From a checkpoint of a small encoder-decoder audio transcriber.
Training: soap at rate 0.0038, 6200 steps.
Data: trained on read English sentences (LibriTTS-R), 15625 training examples, 50.8 epochs.
Rows from block 5 of the text decoder of a small encoder-decoder audio transcriber, named by matrix and row number. Rows with one number belong to one neuron. Each number is 500 + 40 x the weight over its row's rms, rounded and kept within 0 to 999. All counts start at 0. Numbers have three digits each.
Before each neuron's rows are labels from the 100 texts, of 14976, where the neuron reaches its highest value: "tokens" is the input token at the peak. Only what is clearly more common there than usual is listed. The data: read English sentences (LibriTTS-R).
# fc1: MLP up (decoder.blocks.5.mlp.fc1.weight, 512x128), inputs 0-127
# fc2: MLP down (decoder.blocks.5.mlp.fc2.weight, 128x512, transposed), outputs 0-127

tokens: "when"
fc1.369:496516534477484492492504452506471486556559427472566446475520535464435517566476520508587505461514529446433496577503558419492447484474461449473536549482512505463518515414549414525491510559510477527484430433442554457487476381502427462510490571526482484492485550495547557510551454490488515487496535451501488493461495521521575500524522488470470559481521428563540519492482464468481535507494
fc2.369:447539512506529491538434519534593557484459475491429454510480534456493551548519479550421452450465479497532514492518463490543602478502508525530408518465517540485508521541433494495543494512492498533571640477535502503482499573470590486497485492471548532489448433545463473518484537568518488508498473546489522528491511433511519464480440490449449441510457576448473451468504507458504467480525

tokens: "left"; "the"; "it"
fc1.324:566469551472472507478470533499553493503418397493473531471489458513496521473483494494521507442520441468479483532487496525530517449479519521486430475561447496486427456519452491465552466530562480535507491530553511431404523556548534491519471501486559484515515538499488439473478587441479527537508521463494476600465511425447493501436512492544483523480445404533489485520553521421491492394515
fc2.324:494508458546542453514500506569451465451484520556526419492594451495525472445457467473478472579446483491592499496496442597529529489495517500452522487508521479510509502509429504510545518478534516489428556487619476487457526493499463459508493462443535466463466503512480525515502455506503511580551502508538488451463491517388524542518501515403531499553520500433484471440512535428446527487545

tokens: "with"; "like"; "of"; "it"
fc1.474:463490533511485467483449527533462496500531481507561480517479513474519555517487603475527490499488468448445437542512516476517529491516446485523470431506496469534429451521500514465542466481556502521572535429466506462497468510482490431571574532561555430434531426563499533453451476461510556513533499532464421523480542427517523521477526479461520498497507512520615531545430570558549472551531
fc2.474:502526559449517493490492497479548533445497494462452544510566541479444497511478380451522476446562534532503512496486496555457499470429513440492528526519497505469586497557482526515519520559475515491391507521459455515455516539462449500452546405457528485516490586453539542468491538536525466510484499585606518536498439513437426539538519508529515493531489444532442460514525450495491529501468

tokens: "said"; "that's"
fc1.343:564505535446470507470513492503567436508476507495489470585548521471543499492568530549515502426557513448502536552479490442515486565443518480506599546487530493509540443515548490541537524381513415455464545513477444502423521530487475522437442487491517489539456548443554469525496516430559519466507524453514489541530485471531505449544512463572504526554440440549504529468466528473479474528469
fc2.343:539512483572475523485498522435497571478551404553527508509531453517492527487522545602509433522512461574492507462431468455498442450503475465488427446473482568520537488456484537565421499511483528526540483507519480468555505469506548531526521492467520481414472451532485502518490529489516525537441553508551487503473475481541425546456475520482502406487554466471504549526577561463565526566541

tokens: "that"
fc1.107:483543504476509489483496508584505490499501549531512485497488420510419509537550532503499524613434541509465475458490470493481565442473514496438486470526493499481443555495442516517503533521472477539552519544501499498484497532533541476411509420549525547515537503508518485485518462507530606485469479434518516488468451449559440567476590561514459449443535449450478529564537561588534533470531
fc2.107:518491550447550548469525471465450488477496444526474453501508517492494477420493561545501484511511495473523548552569502462570511490467483535516525543513463515472492429507562526482461446525601469434489468531439480524445493523506497512477506548540494537542450562517503464528521516461532510534507406524580493496551506522472573493491487486535486507502437619519493453425471489463492376577549

tokens: "said"; "cried"; "replied"
fc1.146:563461496522501452512613451510494519470449443473433472472452526529535488486439591496570479530447491511416586546451469507503475554513493466519518471510498512545519402499504500549457499563518529497497491466530465553444548499524428541552415458564503487514484538505540523454531453493518448516516424483574515510481479550467484487493504509499404516487453458527548448534497507482540439532509
fc2.146:454513499470479409461536480445551459528537603517501472496453469441500437491566469497487557512531534503545425451479410487516493478516553533489526457526539501410459527447480548453570478497489510526477561473475544478485482492557507473504470495526479497555478486501532450494501529525448536561497505493479483482565496496445550563464426497418545499500539558503469410561557511485462581451526

tokens: "by"; "not"; "you"
fc1.457:566512507459413501549533442438540506461492453438482463423484474561425460545423513512496548521585531536469476521491499438494506618468513516516527566542476565453504511498448484546516460492528527508517482473484509556532473419582479504542519555553521504510524510456498473504460464545486514466545478602541501528557491520559489507523523503512469468494465429547559515498472564474462516476453
fc2.457:480510497424521548513468517533506602503480455561515525522545472492532527521510494490495511469493458502551515496528491552510584555456504452490511461466547480486556532518544560602589575499445457524508530522559466501492565506402537475496533517466488530444482440597511555488511544521507448518478497502552449511498427515447520498454458484467523544523548565473494521512452489507524486504626

tokens: "that"; "two"
fc1.446:494485477479509444466525560586525469537519525445533529496479492525438501543521575546498533614519466523516436506536503486562472461558446453471466419543472494479444552453397511493511539410543525510538481508503510511496477513469460446498498470561566499527495477491449447428514469510545587409477495439501484448454517508486453570527554477491475468444502502481477489471506449546508544481481
fc2.446:578534498473457494503476434524580451450475530507502532527542507489528492404521552448550517489448503500543561536490492412500498459415475483454512544524555449476542428501552545457493446548551450476503525466478500503494579508465504518530483522449459484497498417519522449485548560450501533531438453507595479530552498499493543466504487438512519518529450522493572480474441498503534495521610

tokens: "be"; "was"
fc1.177:514460478433554573522435478484540596495478481514485561492509467556415465465493564447484487523496481490541522528485500454446554512451465548484495530481509469565430478460505481485533501555486491454479513574534542518586519473491464479529561462477464494540537511540452455466422506488448535499549424487546486550501536426577544528483504498455523510445566487592457537555536544503469499519458
fc2.177:402535487477473478558471507500459529470576483500523490489518482512429500540502543493485543406495516459464481522588567484535514443470461498476512476480584449483532509579534444541558460446483503522447491486483537429537454492501572516542449556455533518542475506524503514466473526489541541504509485418527503486538582434499503546525482523481502574534524446530485577377520490494539459501508

tokens: "that"; "by"; "the"
fc1.278:523559493531492407407494444545534471512527466504502519507470468587536547502563548498479481432476495495513540467534462502439568496498549509558548457633565475504561474511463476570475496487566533529490461532502523540503478445508532443502493479536553522455484485521500504453569484486429523499481483497483481489529513569498548500464458497534407519416488438486498539558519430484551453512488
fc2.278:550516511448569499548478442489457520564465525390505474431534525541522387518536515497518566527520544499511436437531468557481453474430470504546493496534452470398456462497504556447530494495496475559454477462488528501486491447530553523530451481491521474492491508483537437500512542535493395485515565492472448486542483482519453473530531492552507504530491579436509529487473540483424441459517

tokens: "said"
fc1.449:455484480521484451583491432510488438489516469485474472553482434475490485495540550470532529462505552512471503543482546417451474508481527498495506534540519506544553389502523489480482511526525520502500534433527535485452515479543443487476519511466479497549520545532463485464635465498514480546462445545553466548519499414443458566598489476565501502482425546461538564556457457470478514520443
fc2.449:553589494424474508547516489568495439516546438528479567506482541557510519486453531530421487532548548478501516406525404492571479480503503465505516465520525445460481540461558533523560529517541547454518480487512469505602508490472517474542471506607522467497538533470522585484502464499462572511483533467544505509460496488483505459505537460504422436539528558556488436462525483499521544473499

tokens: "sir"; "i'll"
fc1.280:553544503499450475579555431471468507490510460405516506497470504508487587480458517455516519532448561483460474568519501455489487537502499463497530506471477510528513505500490521498512509482486560454464501479565470531547543586495488454479417484530472510409586492544513466487407463520445472527535482555531573522514509492506460489519610544454546557523507414526468492514526473546550467451422
fc2.280:561504539570465485511473522497474492495549501515557500464542511451488500538501453450418480529477509493552431511492503536497472403462406517499494533533524486564427524543529516497481551474542483572511484562496554538474462449506493495507527531416521549448507506527538535427483484406459523487416472454545521466522488499506572425567469480519539507428480532521431490477521518505393513495544

tokens: "be"
fc1.76:510466499503493529553427494526536528578496467473557534452506495519474548533454532540456477552488447481436486460547408511437505515470482469436543483502516506525498522393474490505483521498503545469503486489496462594473463513480425491539503401512467557537552554402464487518470503396457461542511483583547458531497530478545569545479467552459564471513544516515491499469490462529483500539461
fc2.76:480550508465442452474460537450474496477497562548524539427480458573505385471506493426545497477572449491503419462466542533425492458485496454504473459450456509501541528539417490486559427520513487492465479511522503490503485503478477510503474563478486510441478514499523458440471528513580463502567498548525527546563549498503544423472552447481498550556517486542562440487485451557538534481549

tokens: "said"; "against"; "as"; "until"
fc1.88:553434487458542498532460486531489518542501512492486488421455550506512501486558566491605501505496475510486470486484472477533469467498506529447451393428551503523493465504480545491519477511462551476476462479462474433417559494484455475504552475383505549527545531552501469488510429505518545494493479540524488481550579538425476547528534453521467495449444552520544469430517498550472559526416
fc2.88:419574493490555544447478553458497506476475567561547487472491480486507476506422441490456486542500493547455467491556519480489522530447499562493513566496466506561487527526526517429480562484501441460523549470505504558544438538489541495528445482604472426452411475457520480509532550516489440558454491464510528473448442428509500430507527526485532515514534445531443539585498545498503504483544

tokens: "said"; "him"
fc1.388:521520469513564433441567512503560528502478455568535528551535518499509464464549492466559487412444494408441512482529457475473451423478430479489553484546472494451509520510510488566487535484486510434468436492493500553482467486468388567487533497493538440467497514510569539542590544490524576471446489517549494534466551482459478495478541471430543496497528472520535474530556562500472506487511
fc2.388:451460493500488518472486477506437513500471559555470515526419506435435539501470466520457485564513509536515477491486446473589555628461554422559442512456515532523429513517462490419501525562542481518531582509498493457506487551486558460465439492511441555478529466520468431525458444449456421501502488508413500499490484488512481486468522453541511444527472556504451543479478492476523512453498

tokens: "said"; "<end>"; "sir"
fc1.197:458501592495448487505548589532468490487437481499506477522473553530541511515564584430467525530536525465586498597436536487460453501508545473502472546550515502541556420442462503511517492470533505460543448454472448573514425523519521485548495483456516508548536485438484554519537537401435517465475490487514519443565465509541539533513499409505507497505470564491470519508544481516517490527492
fc2.197:490495473522447401523550479562541476491508439481458468452453492506528538556511511448502503504532512413527479433491492497457461450544477442556495554481409517500540527490471565483487498495517472478528577540463444510561523530563457513530466517473502433480484501483520498488479499533530520485443474584540485479543446416453500547510450417539540489414494526423541480527492584514497486587488

tokens: "that"; "<end>"; "them"; "there"
fc1.442:459468519574528583475527465550478475513602541468465496519416539540485512569508554487497505534477461429502539535461547503473543536489528472484516487559547427516489425534526538543574523440537454495462529471463479493499519487481500478492438439485516524537488488488511448510527466556574504555544426435464451493476492510483447598520527513578502573512453592494456475527502485504492450508480
fc2.442:515518442406533420552528496524520500470489457564498457553448432522526514558478546507480478540471530532519529467525461489498501478477559469542599505469518471508544499521514415449504543538444491490526460392499503541434440462529538442528510501459542500428481463506474590502495520471527519555504532470535497552513534438431546493454540407463463456558518491480568488500488514448464485523523

tokens: "when"; "will"; "whether"
fc1.12:541480513529453556481532502430469580460513493531482472521474518536523485508442487524523532536468416383519493509415550502479520531446542507494446459437527569485549472469462499491448560557487533503498495461497534483531472506590420500446539530488532413518546542531481489523495469526450546508611540502513520560535460470504499523453546511516485482533467601499439495487485476447520467444528
fc2.12:549505481509514531451486540538480454483525524493524456508572537454430529527491433480499395530458566516571463506511494475544526527559515495532560551531448531471514458498483537509521516461461500537495493562495469469500513467509534500499555513508471466458516517540525496483533463490529382377492536492560492451448505536532494566561479552496441466470481446586569425543442453437518533496514

tokens: "with"; "could"; "will"; "give"
fc1.38:516478449557464511506526472465482503467489433460513502502551534507492588498505491510528465514523497542477470537534395480508543562430464475538538506502462455409490488491511545512539473492510448536502475448522499434471517492499480534441382508508530571496461416491504481517508419521537510536530573519494624500573504517448472524562518510549586485494503469461569450505461508473517515425493
fc2.38:496506487515552514481446524547478475483466495480503511482478500507433425528464497473565522473504499422506463534539471498471488505427530552486535546433450584528588449462460544492485508544478495477517446544461484517514513523468557546499495473489463569445503502531496489435471465461529399490496522609514475540539517439516501616502489483538514453532530570556562514539410569481486463489451

tokens: "see"
fc1.204:449509505428438533540548479522500521542464558555476465496500491477545566568528511488566444529453437476489525527496500472535519468485469524483539478543580462467487443520513530467440544472507502478440433544604524418410462524509493463530498495515516475576541460506494458513518518455526541462543492457512484453532529513490565508491588449505521527480505438531451436488592474568545507454544
fc2.204:511455500469425515490458541431508525481444453542491519510568532488475466457468501458492528516397496521434515459553501445429516528466522535495467506442549523533522503577470536549542471479442564486564512513524511472541486512492486512467490478501470577512574473446562560579589491442450522563482511495510447520524487546544540486473478408572545491484413521529536510509542483496471512448535

tokens: "when"; "as"; "while"; "then"
fc1.386:456496505483518536422543535513505528575506503464460434564506509486470507611487529506540445547526506458513553471451541501527478473460458467494535473480507413436526515535514509547480475560483527450499542403537496458579541505507481491546508559549475458495428510495435498559494490520547456506563570532591540485533543484421517541525467480495431519458525453459499479529521523488544486425449
fc2.386:580436510503476460577521535518590492470491502494494426563485490531520510502487437530480555504436475510514507503528480496408519443491527562490483515472501523541467497449425523518524440496463495485532494550496490518525512470442531441472525555548492526525502488495489521429457497448454584495518525469393485405437502508546517532461492452479555463580524535544560469542504470441478562481587

tokens: "that"; "at"; "asked"
fc1.229:523521551537476480497520473543498456473492498496555528510479486536472513487534551448527551435458492475532418604522552500532517483523545512407527456503560465472439467468504471493524496475512472527544530499395407480520498544552463488585456545531540526499530498560439501517545488485435498460487484609501440487524505497476527493459474488438505517447525520475572504559425481508540514435581
fc2.229:479452483524463484526488464413601500450535440509477449512493532411456540468476408519451451484551530453545511498511473555470495468501450520463530489519602502538488460542520514504520454483457489493483480519452455516566501589523483497561497469535573430448481511520481567476448464465521504480485449477458509483474509476522392580490514459515571539516498495501509465518544529487445530522414