From a checkpoint of a small encoder-decoder audio transcriber.
Model: 6.29M parameters, decoder width 128, decoder activation gelu.
Training: 6200 steps, batches of 128.
Data: 15625 training examples, 50.8 epochs.
Rows from block 4 of the audio encoder, named by matrix and row number. Each number is 128 + 32 x the weight over its row's rms, rounded and kept within 0 to 255. All counts start at 0. Numbers have three digits each.
# convs0: expand pointwise conv (encoder.blocks.4.convs.0.weight, 480x160x1), inputs 40-79
convs0.186:125098076160158167144051095121143142130137133084119143151112112112085097156120166168140097099101097084129114186178138197
convs0.187:142138164163119145176129151092123092048097157153128157097136094130144095039164111121170138178127160150145109105103142151
convs0.188:142080149148144129142122121109146125124181162130094109129145104048099089133131119115149159154065139122107108166108168127
convs0.189:090160110147113146152136108072110115124162145150163162098160117109163172102116146095119067070130172148116105162104114140
convs0.190:147121069129142104170174129147124135172158160188167141112155092162135148155136123125119053145068138079152093126157167115
convs0.191:095099106088153155097166107152143135115130132050184092128137100114139093055158130149131156155111071138146080178192137149
convs0.192:109145127120117172127127121190063132097159054141099169099122106145179159163055067071067104108124132094120192156053116100
convs0.193:095166143071173144146165139160107136137141108127117121078139110075061084096104155137119064116161132170093198164117064102
convs0.194:109170131159075105141121110157098086167110115089066140078127108139133195136114135141100133185130138060115115089099122149
convs0.195:112097085089116088087175105151188151106126089170095117142098161143084114097122105119120166145123136175107160134164163092
convs0.196:194140145130149171178170179085114107128169102180141132109097094069146092130059091136153109142095106157162143124156125052
convs0.197:133114120064110135136125154069162101167153092098153110174157089160181129111133095131151090104116099137056130123163148078
convs0.198:115140138060143140158120190134120235052152150153152152146123082031140160138166125093138082139160136130107121133130104145
convs0.199:125099129048119148091136122181107135176139138065130158162122148144082145127149102088155092160113138144144138098131123142
convs0.200:161074086123125138063112171105101146210127135101164158175095147175105095152141133060123162124079131157102146124160134144
convs0.201:091111110150052107140173112102166159095150192141063121155088150130094127134121149152170079153118169138163163129143166072
convs0.202:169112126119113119129140167101168154103140148162139123126189151062170194139199053126120092108064146094137153139068081103
convs0.203:150209151150155128149108099133193172101142109170119133134135061171085104119133084124130054148141114088176058144111081188
convs0.204:082130110128137175078113150140171067126106114125092145100064160148133112156105170183104143103140128097116133149086129197
convs0.205:208183152130084154140097116144100112193141098147135126144127089165139092181106075145178176137133122100136154121136163140
convs0.206:110180085125117155169123143105061117208158131090142154146106113128141122133093171102158074126098113122155147124193184089
convs0.207:120108098141120115091167173110141122138156136147101155121073190101141078109128088133173141118067127149159089183126188091
convs0.208:148059151116124166173121140220136154084132111147071129096170096132075134157090185132081153188123099093152109136139128135
convs0.209:087107182111078057118128149130152148145148179111139127130071148157094133194167130138119165078097126136137086140156092131
convs0.210:144124175112099177083141178158214071128146098064083117139109079150171164097110061095101118120151095091147082172130157141
convs0.211:090116137169183158079102106080175173125155063117148145149103119095098099187119108158161131114069110140137124084084109106
convs0.212:079130065096169124099147162082084140152126107125099125124174176116163115111160199111162124142073145163101111152199093207
convs0.213:159170117069112178077148154104189106131095137113132054190155086165189139118145118176100045100148057111130105112169120157
convs0.214:125072159120139102159054102118112116160068166149106161123120102155145143151105169106130094123128118073167129143190109159
convs0.215:136139143131065119142174138133084099159125154119055125121056110130161100085120045172160080161142110051115100201196092162
convs0.216:146170100156109084199208095102115159162112122131142127120134135051157183096150150098141111115161106127086121161136092097
convs0.217:125098133141132093181140156107111095174125129148097117156138138126214117115124132076072151060136130069135149138130155088
convs0.218:088102137113142105134211096087118160111132171147131067104121156073082119125117212148136127057124150161135136087166083117
convs0.219:120132145142150170120164174044125146057113123126125164124099144112171155068139119145126057138095148118094107151194106108
convs0.220:139196149132155133128130118109125146105110120154069167189158088086119166093108096133225101122127120173102161117147163071
convs0.221:131153113152094165162180169135150119149121171099128116129172124072097106161084155135168041110107061121131097193164124184
convs0.222:141159196136154132197097161096110134067125136166050174117179107076144135109153145161215130203151124135143122114137132098
convs0.223:129117153081126152103141156130111137137201153084121159080084126099143146164131048140162100150073126115144123162167085086
convs0.224:099165129088104189121207126134134164129100087128146110147181154074074155081084140161081074115182115173118116089173108128
convs0.225:129159133120159171144176188102126150102197126162183186106123105100166121110141071141126081132119134142121115145148098152
convs0.226:118157144102149173125118171094163113155202141111108051171140075073180123101080106158167140137182135145107149137117147126
convs0.227:168082094073107134104082130125114174105130141138106091130107164114101115154169175197120070112120127060130095091090157163
convs0.228:154135167149142109148173177129114117087043122185114154094156097147168131130141112160179117178117130125160102098151121096
convs0.229:142139145126098143187139101075147170117137120153109118114139129107135183124112169148158106132092110146116122180110097173
convs0.230:133132102131103096101131134070088147084072116147111116125142087080168142118167159100090109106162064153154124136156160111
convs0.231:141134128069136118111127141175125106179148085122140118152121102121064101153116115189145147143150102105123143072061166108
convs0.232:140119146111140105166103085127109133142143132193169108116129117119060109096088170123136130171153092083117096095106147132
convs0.233:106146172096142130186073177103173173116166128148061100148189061115163164160136114113148121156133126161066112140132158131
convs0.234:125119083164141145108092134172122141193169118091093186181146194090111110127140123126125126095102172125069110138103161083
convs0.235:123163158125109088126086174148073155125132140164162154087117058139142140153103061114131165136079171075145122141098154143
convs0.236:228167110093132125129149146175135181141124109134117106165149146116093117191114099085211047148101114118178157146128167107
convs0.237:101108115171075083158122118157099181181146098163130088063122139149108152102150105062154114129119200088118131164114163176
convs0.238:084148097119077114016126142104118128086131061142106184097074148089117163145122133127084067141089099147143140174172185132
convs0.239:128163139165136171129098150161094144152093154129090158107148105121160179084091089129102109107134114057079069167073151117
convs0.240:156142150121120166116105167085169157141066116173089118151098140133172133167081084114077074102162172150114090139108147078
convs0.241:155135148050135136138119093162162121124060112169111079134118114082146156105117138121082139140167154167150187124111178112
convs0.242:159139142139101139116129181152100105147179159091108166148144048158053093148122112156106133133098182201135096173100133120
convs0.243:149100148135139156067171121103175107123145126134198081129100090121155169104081107153062093138110131132141111178173066107
convs0.244:149063070104216122159122121171114176207086131134158080112140165115115066198099090151141103118108128108115120139121122123
convs0.245:097178127154168055203137134143107136193099169107110141180132137146126059130097177118134133122123137161121131166101139111
convs0.246:156200080173116120139100121086127064132144161143162135125133088139184151096122140089162102164105124128131131133100137119
convs0.247:091123078176087126128152085146092075091207139125103120163154121137130157109166122141150140099143124188156157137121121124
convs0.248:102119179113095031117131150097163156148112164136038130119084129166115138099077168178147099053127148120113108135107156122
convs0.249:128137133084110077151124128172139089150075134152133190094115142129158138162134138182090139129174138139128099168166139191
convs0.250:137149150131110093141112166109211134147145108154122091110073171110194145042088114133125163138099156082092170144130115132
convs0.251:126118121134121094146134150173126111115110119120149168151109096144125094156118162119049126090218162143146123129073162135
convs0.252:159113139148145198086079077088167131097130129098092147093124078124054166103080150125087146160074140092135107073124080113
convs0.253:127131061109135127183161143130079132109163093198138151138164117145146114098079093138117167117100115104130128117107114107
convs0.254:114124132144121107120120057098160150117138137178129135082143163141142168117139155145160161115124134124098105189139097115
convs0.255:141141152168139137150177131128183132113132167179073097133105172151135092158144152145138157150109150151189144125139142158
convs0.256:176105129129125184110116082170151153099087132108141097226115163126094149148113141145096074107121050160114073164196147066
convs0.257:161066139108125122156111063104151104195129167122098061136086120165139083123137165098092140094134136121164086110150153155
convs0.258:134067145152157138125141146149073114067204106174129176165155119123108153144158080166143186165067103072136112104105157087
convs0.259:144122115091157129096119134139074158189147150141073162130095075118137104093102161064116172108081172171100152150097142120
convs0.260:126107133111161108120176183054137109108117096117124137142146118097163155074143175129175103117112068148101159163168110105
convs0.261:111094155102096123122119132106187182116110149137068120214172165102155113126072128153142106130113180078094161141140137055
convs0.262:103185074152160155181189148120130079136150115125137151130169087114132134111123122151164122119146143089105105125090188133
convs0.263:148186108104167168109146180108198116156137181045111092138127123098156129118105151124165104166102092141107116144120155164
convs0.264:123030199071091129155132094140120129145163156116119167114147057140118176130155118169143115222137107103105113079160075161
convs0.265:122116103079150146072165119155109129123162085127152178054123157137143185162099145201139120135083074089103098132115079147
convs0.266:052140136076098106184156134175136136172067106180066227215114200132133178117118141133117153184114143072118153101109095133
convs0.267:143101161126127102102153119142107122186179164118160082098107133117083120146147096048122068174128125148095132150092117113
convs0.268:148125193120134158146113153103161187119111155141143177162143042126136160170117129123135144099047155096124085107121151092
convs0.269:159132113148139119185110118115075100122085097135136150099140062134179189129158125126132171128106147123087157159128138070
convs0.270:147119115179155133117100168108095154080071110097099153192145126061101129159089138111152120148059117145127142117133146127
convs0.271:148164199163139117171108126137133114120151159172092144140094100177130066171108142159124134122114160129105143159097115127
convs0.272:130136099087093160119164153119094123064161128151149177129122062089088173096133093129140100054195112124200122089135071131
convs0.273:119130185143102157173120162126133116160128103113149195131128165119097145197178114117139153093133122174112086146116118122
convs0.274:140187094126165133100094129122049142103154131152117166129145114112137167093122098087143136137081113102158163157160143118
convs0.275:127123129155134105095152165161132041157090146149179025113122137141127151065144097130163157142143141134132132151156190169
convs0.276:157134107063150122109118123153155104136108047065135134143076109079113047135163155169070154112132124130140130078088136104
convs0.277:122162127101154144140159168148070126102115122108133125160177118091148127081088161182110117095134113159049173148095121145
convs0.278:223146102200132090128091123162150068122067126127124133150140135055158082146148162107083076103105099142096105157209107106
convs0.279:133135087110130107152150125109116193131122159180143119107114156160185138105163111120124134197187109165096147156119142117
convs0.280:175110116195105188146120154072141120165195113139157138168147115103103106165157171171095137140084138098090151075145116088
convs0.281:142087191083120105140117099082082153117157139141141137098169092115111158107123188129118109063097087146124133112113171131
convs0.282:165122164100088126103090114119152159090103138170102107239183157116138103176128123136165131146150100199124121152140123055
convs0.283:145092123123128102135182165128159070136112112191132146165155086153117125069134107082092070131109116126130076133173094112
convs0.284:153055099118123166108146147134129117131089148204160124037109097162082127129124093151172067111131158124139109106158110142
convs0.285:096119215149107151124136124045123046096126128148125118161164129131067135112097102170144126076107097163141125097137148147
convs0.286:164077128146093072094153119116138144083132156243142096099124155148085124109188075135146113143100088132157104110153142112
convs0.287:185105114169112149142072113151105092130068102095051154152171127115160165178051111158133125134157118124131093067142143139
convs0.288:105048099171142091155148119140084140114082070076136151129080179119113145165143142154102161135070100116166146144142122107
convs0.289:164109156099169149127135114086095099111188116105095085099158138129125124156164078145121198113098139120119107184146124123
convs0.290:101064206084107112123164113137113186143134175115111203131132106166174114087185126130116140209134203132142108152095127104
convs0.291:095115151134133193136186068140126137047079150149142127148103140135107109132057156188155113142103091143148137146166097152
convs0.292:130131182170111060107124156151074121155151132100134125197119103162101066123082103187116125095124129127124144154063124106
convs0.293:081164086083144135118159159104162086084132118171148106124160143109079153113112151106126115104143113109102126118090104147
convs0.294:197139123090150124114087119131077179160175119141082134143104038145143090106125128093155206152143158131098112135127160087
convs0.295:108128110093130110121110129172139122111129122077173167148094107136135134181129144122091155081145094120091094225147097162
convs0.296:169158165126166100109104159121092130135158175145135139139072125118145183188104099139147102114133200118139075095202165064
convs0.297:180119121158145170089113176129097108177143137114139118139204080081108130116147062100087086089106139110181140157128107148
convs0.298:093083181120134137107182091147146153085143129150150091124121101164150089072126148117143110098115130084081133137140114146
convs0.299:119213117131119136134101165127128095178154109119082109150125127134140135144116112128139175171112152140055123149124167106
convs0.300:095127148154080142115119146124123172095160184106082101103095142152105169169097121110139101134102130105127140173128124123
convs0.301:151181131085119115134060127073135121141136121151097110109150118151145084145153152142162132126153120122167127198140129129
convs0.302:108162083146149112156196154099138154124110191168150079086124153162128189108150133194092106079154159187066106134066107130
convs0.303:098189107093137121103194156046216102080136191189120129105170132117130137160100149160130133144091139099157121175130089122
convs0.304:157129176084084090093141106130122181144152148160093125161158190129145128166129171129152124145037129090164117127133144083
convs0.305:205167123100189165115139139076140088089141121109069188159150106080111179100134119166138136134069159106114146178128068166
convs0.306:136130120103089145163102082046165136163224164178082129115173086170133076138131149157161155138136156107142088152100131161
convs0.307:087202157178171138074099138181114092077130168164112104130139112118119151153134148162129070158130132143041143129173081133
convs0.308:160083163187112113129114113133102101132162115164146109102137156100121196188101099128114101117119149105102157122149112139
convs0.309:166126100129191170086085143145158119110160135108214128120109130130207161073125155147099117122148154131148098136117139107
convs0.310:141128122161129116182196085120174117176087141141164062118143127116097098120134106089197082160111089144079136086138104154
convs0.311:133160127213173109147116169150127157131123192146093154144148167113132121127111124117138100113101136134138155083192118129
convs0.312:155170084095132180073109105169114122149104067138166130088059088144093165112122072097150152144081189135107117138141091149
convs0.313:196148202123164130155125095082150130153117127142104090119122102089166143096175145089102138117103132148144143048119176157
convs0.314:140114109114118123129146148129127065180164109096191166155113176148148094084052112112146136135064182120103065151125135168
convs0.315:137104149150099087058131100144126155123120139070097046135108226086129096140099221105140113110076131161106160193115163142
convs0.316:061137126087147141060141111108110132092106155111122146164142137129143105136153117141133088106067088124148111055169136106
convs0.317:116080149156128203124116140145139128122148115103150123102152120078082137158083127145174155160052097144182065131136165064
convs0.318:107156136174122139111154087156170139054109100100170105124187103131083129107078123122096088118086145159130124090105070111
convs0.319:137145096133082092097153106087053156094137191147091103164155091098138115131088133115170106110124127080169191130107194120
convs0.320:105168120133155112163153181057243133137180152169154130110166123124153116103120122124138134108110159080090112157185096099
convs0.321:143145174133117158152088136101146121141090116130143142087142116093166114149140143071091130143171133143085138116081086158
convs0.322:151141159110075144148072072149155123166136095096121120123100092154170111159105142168116137118136129110166151153109128123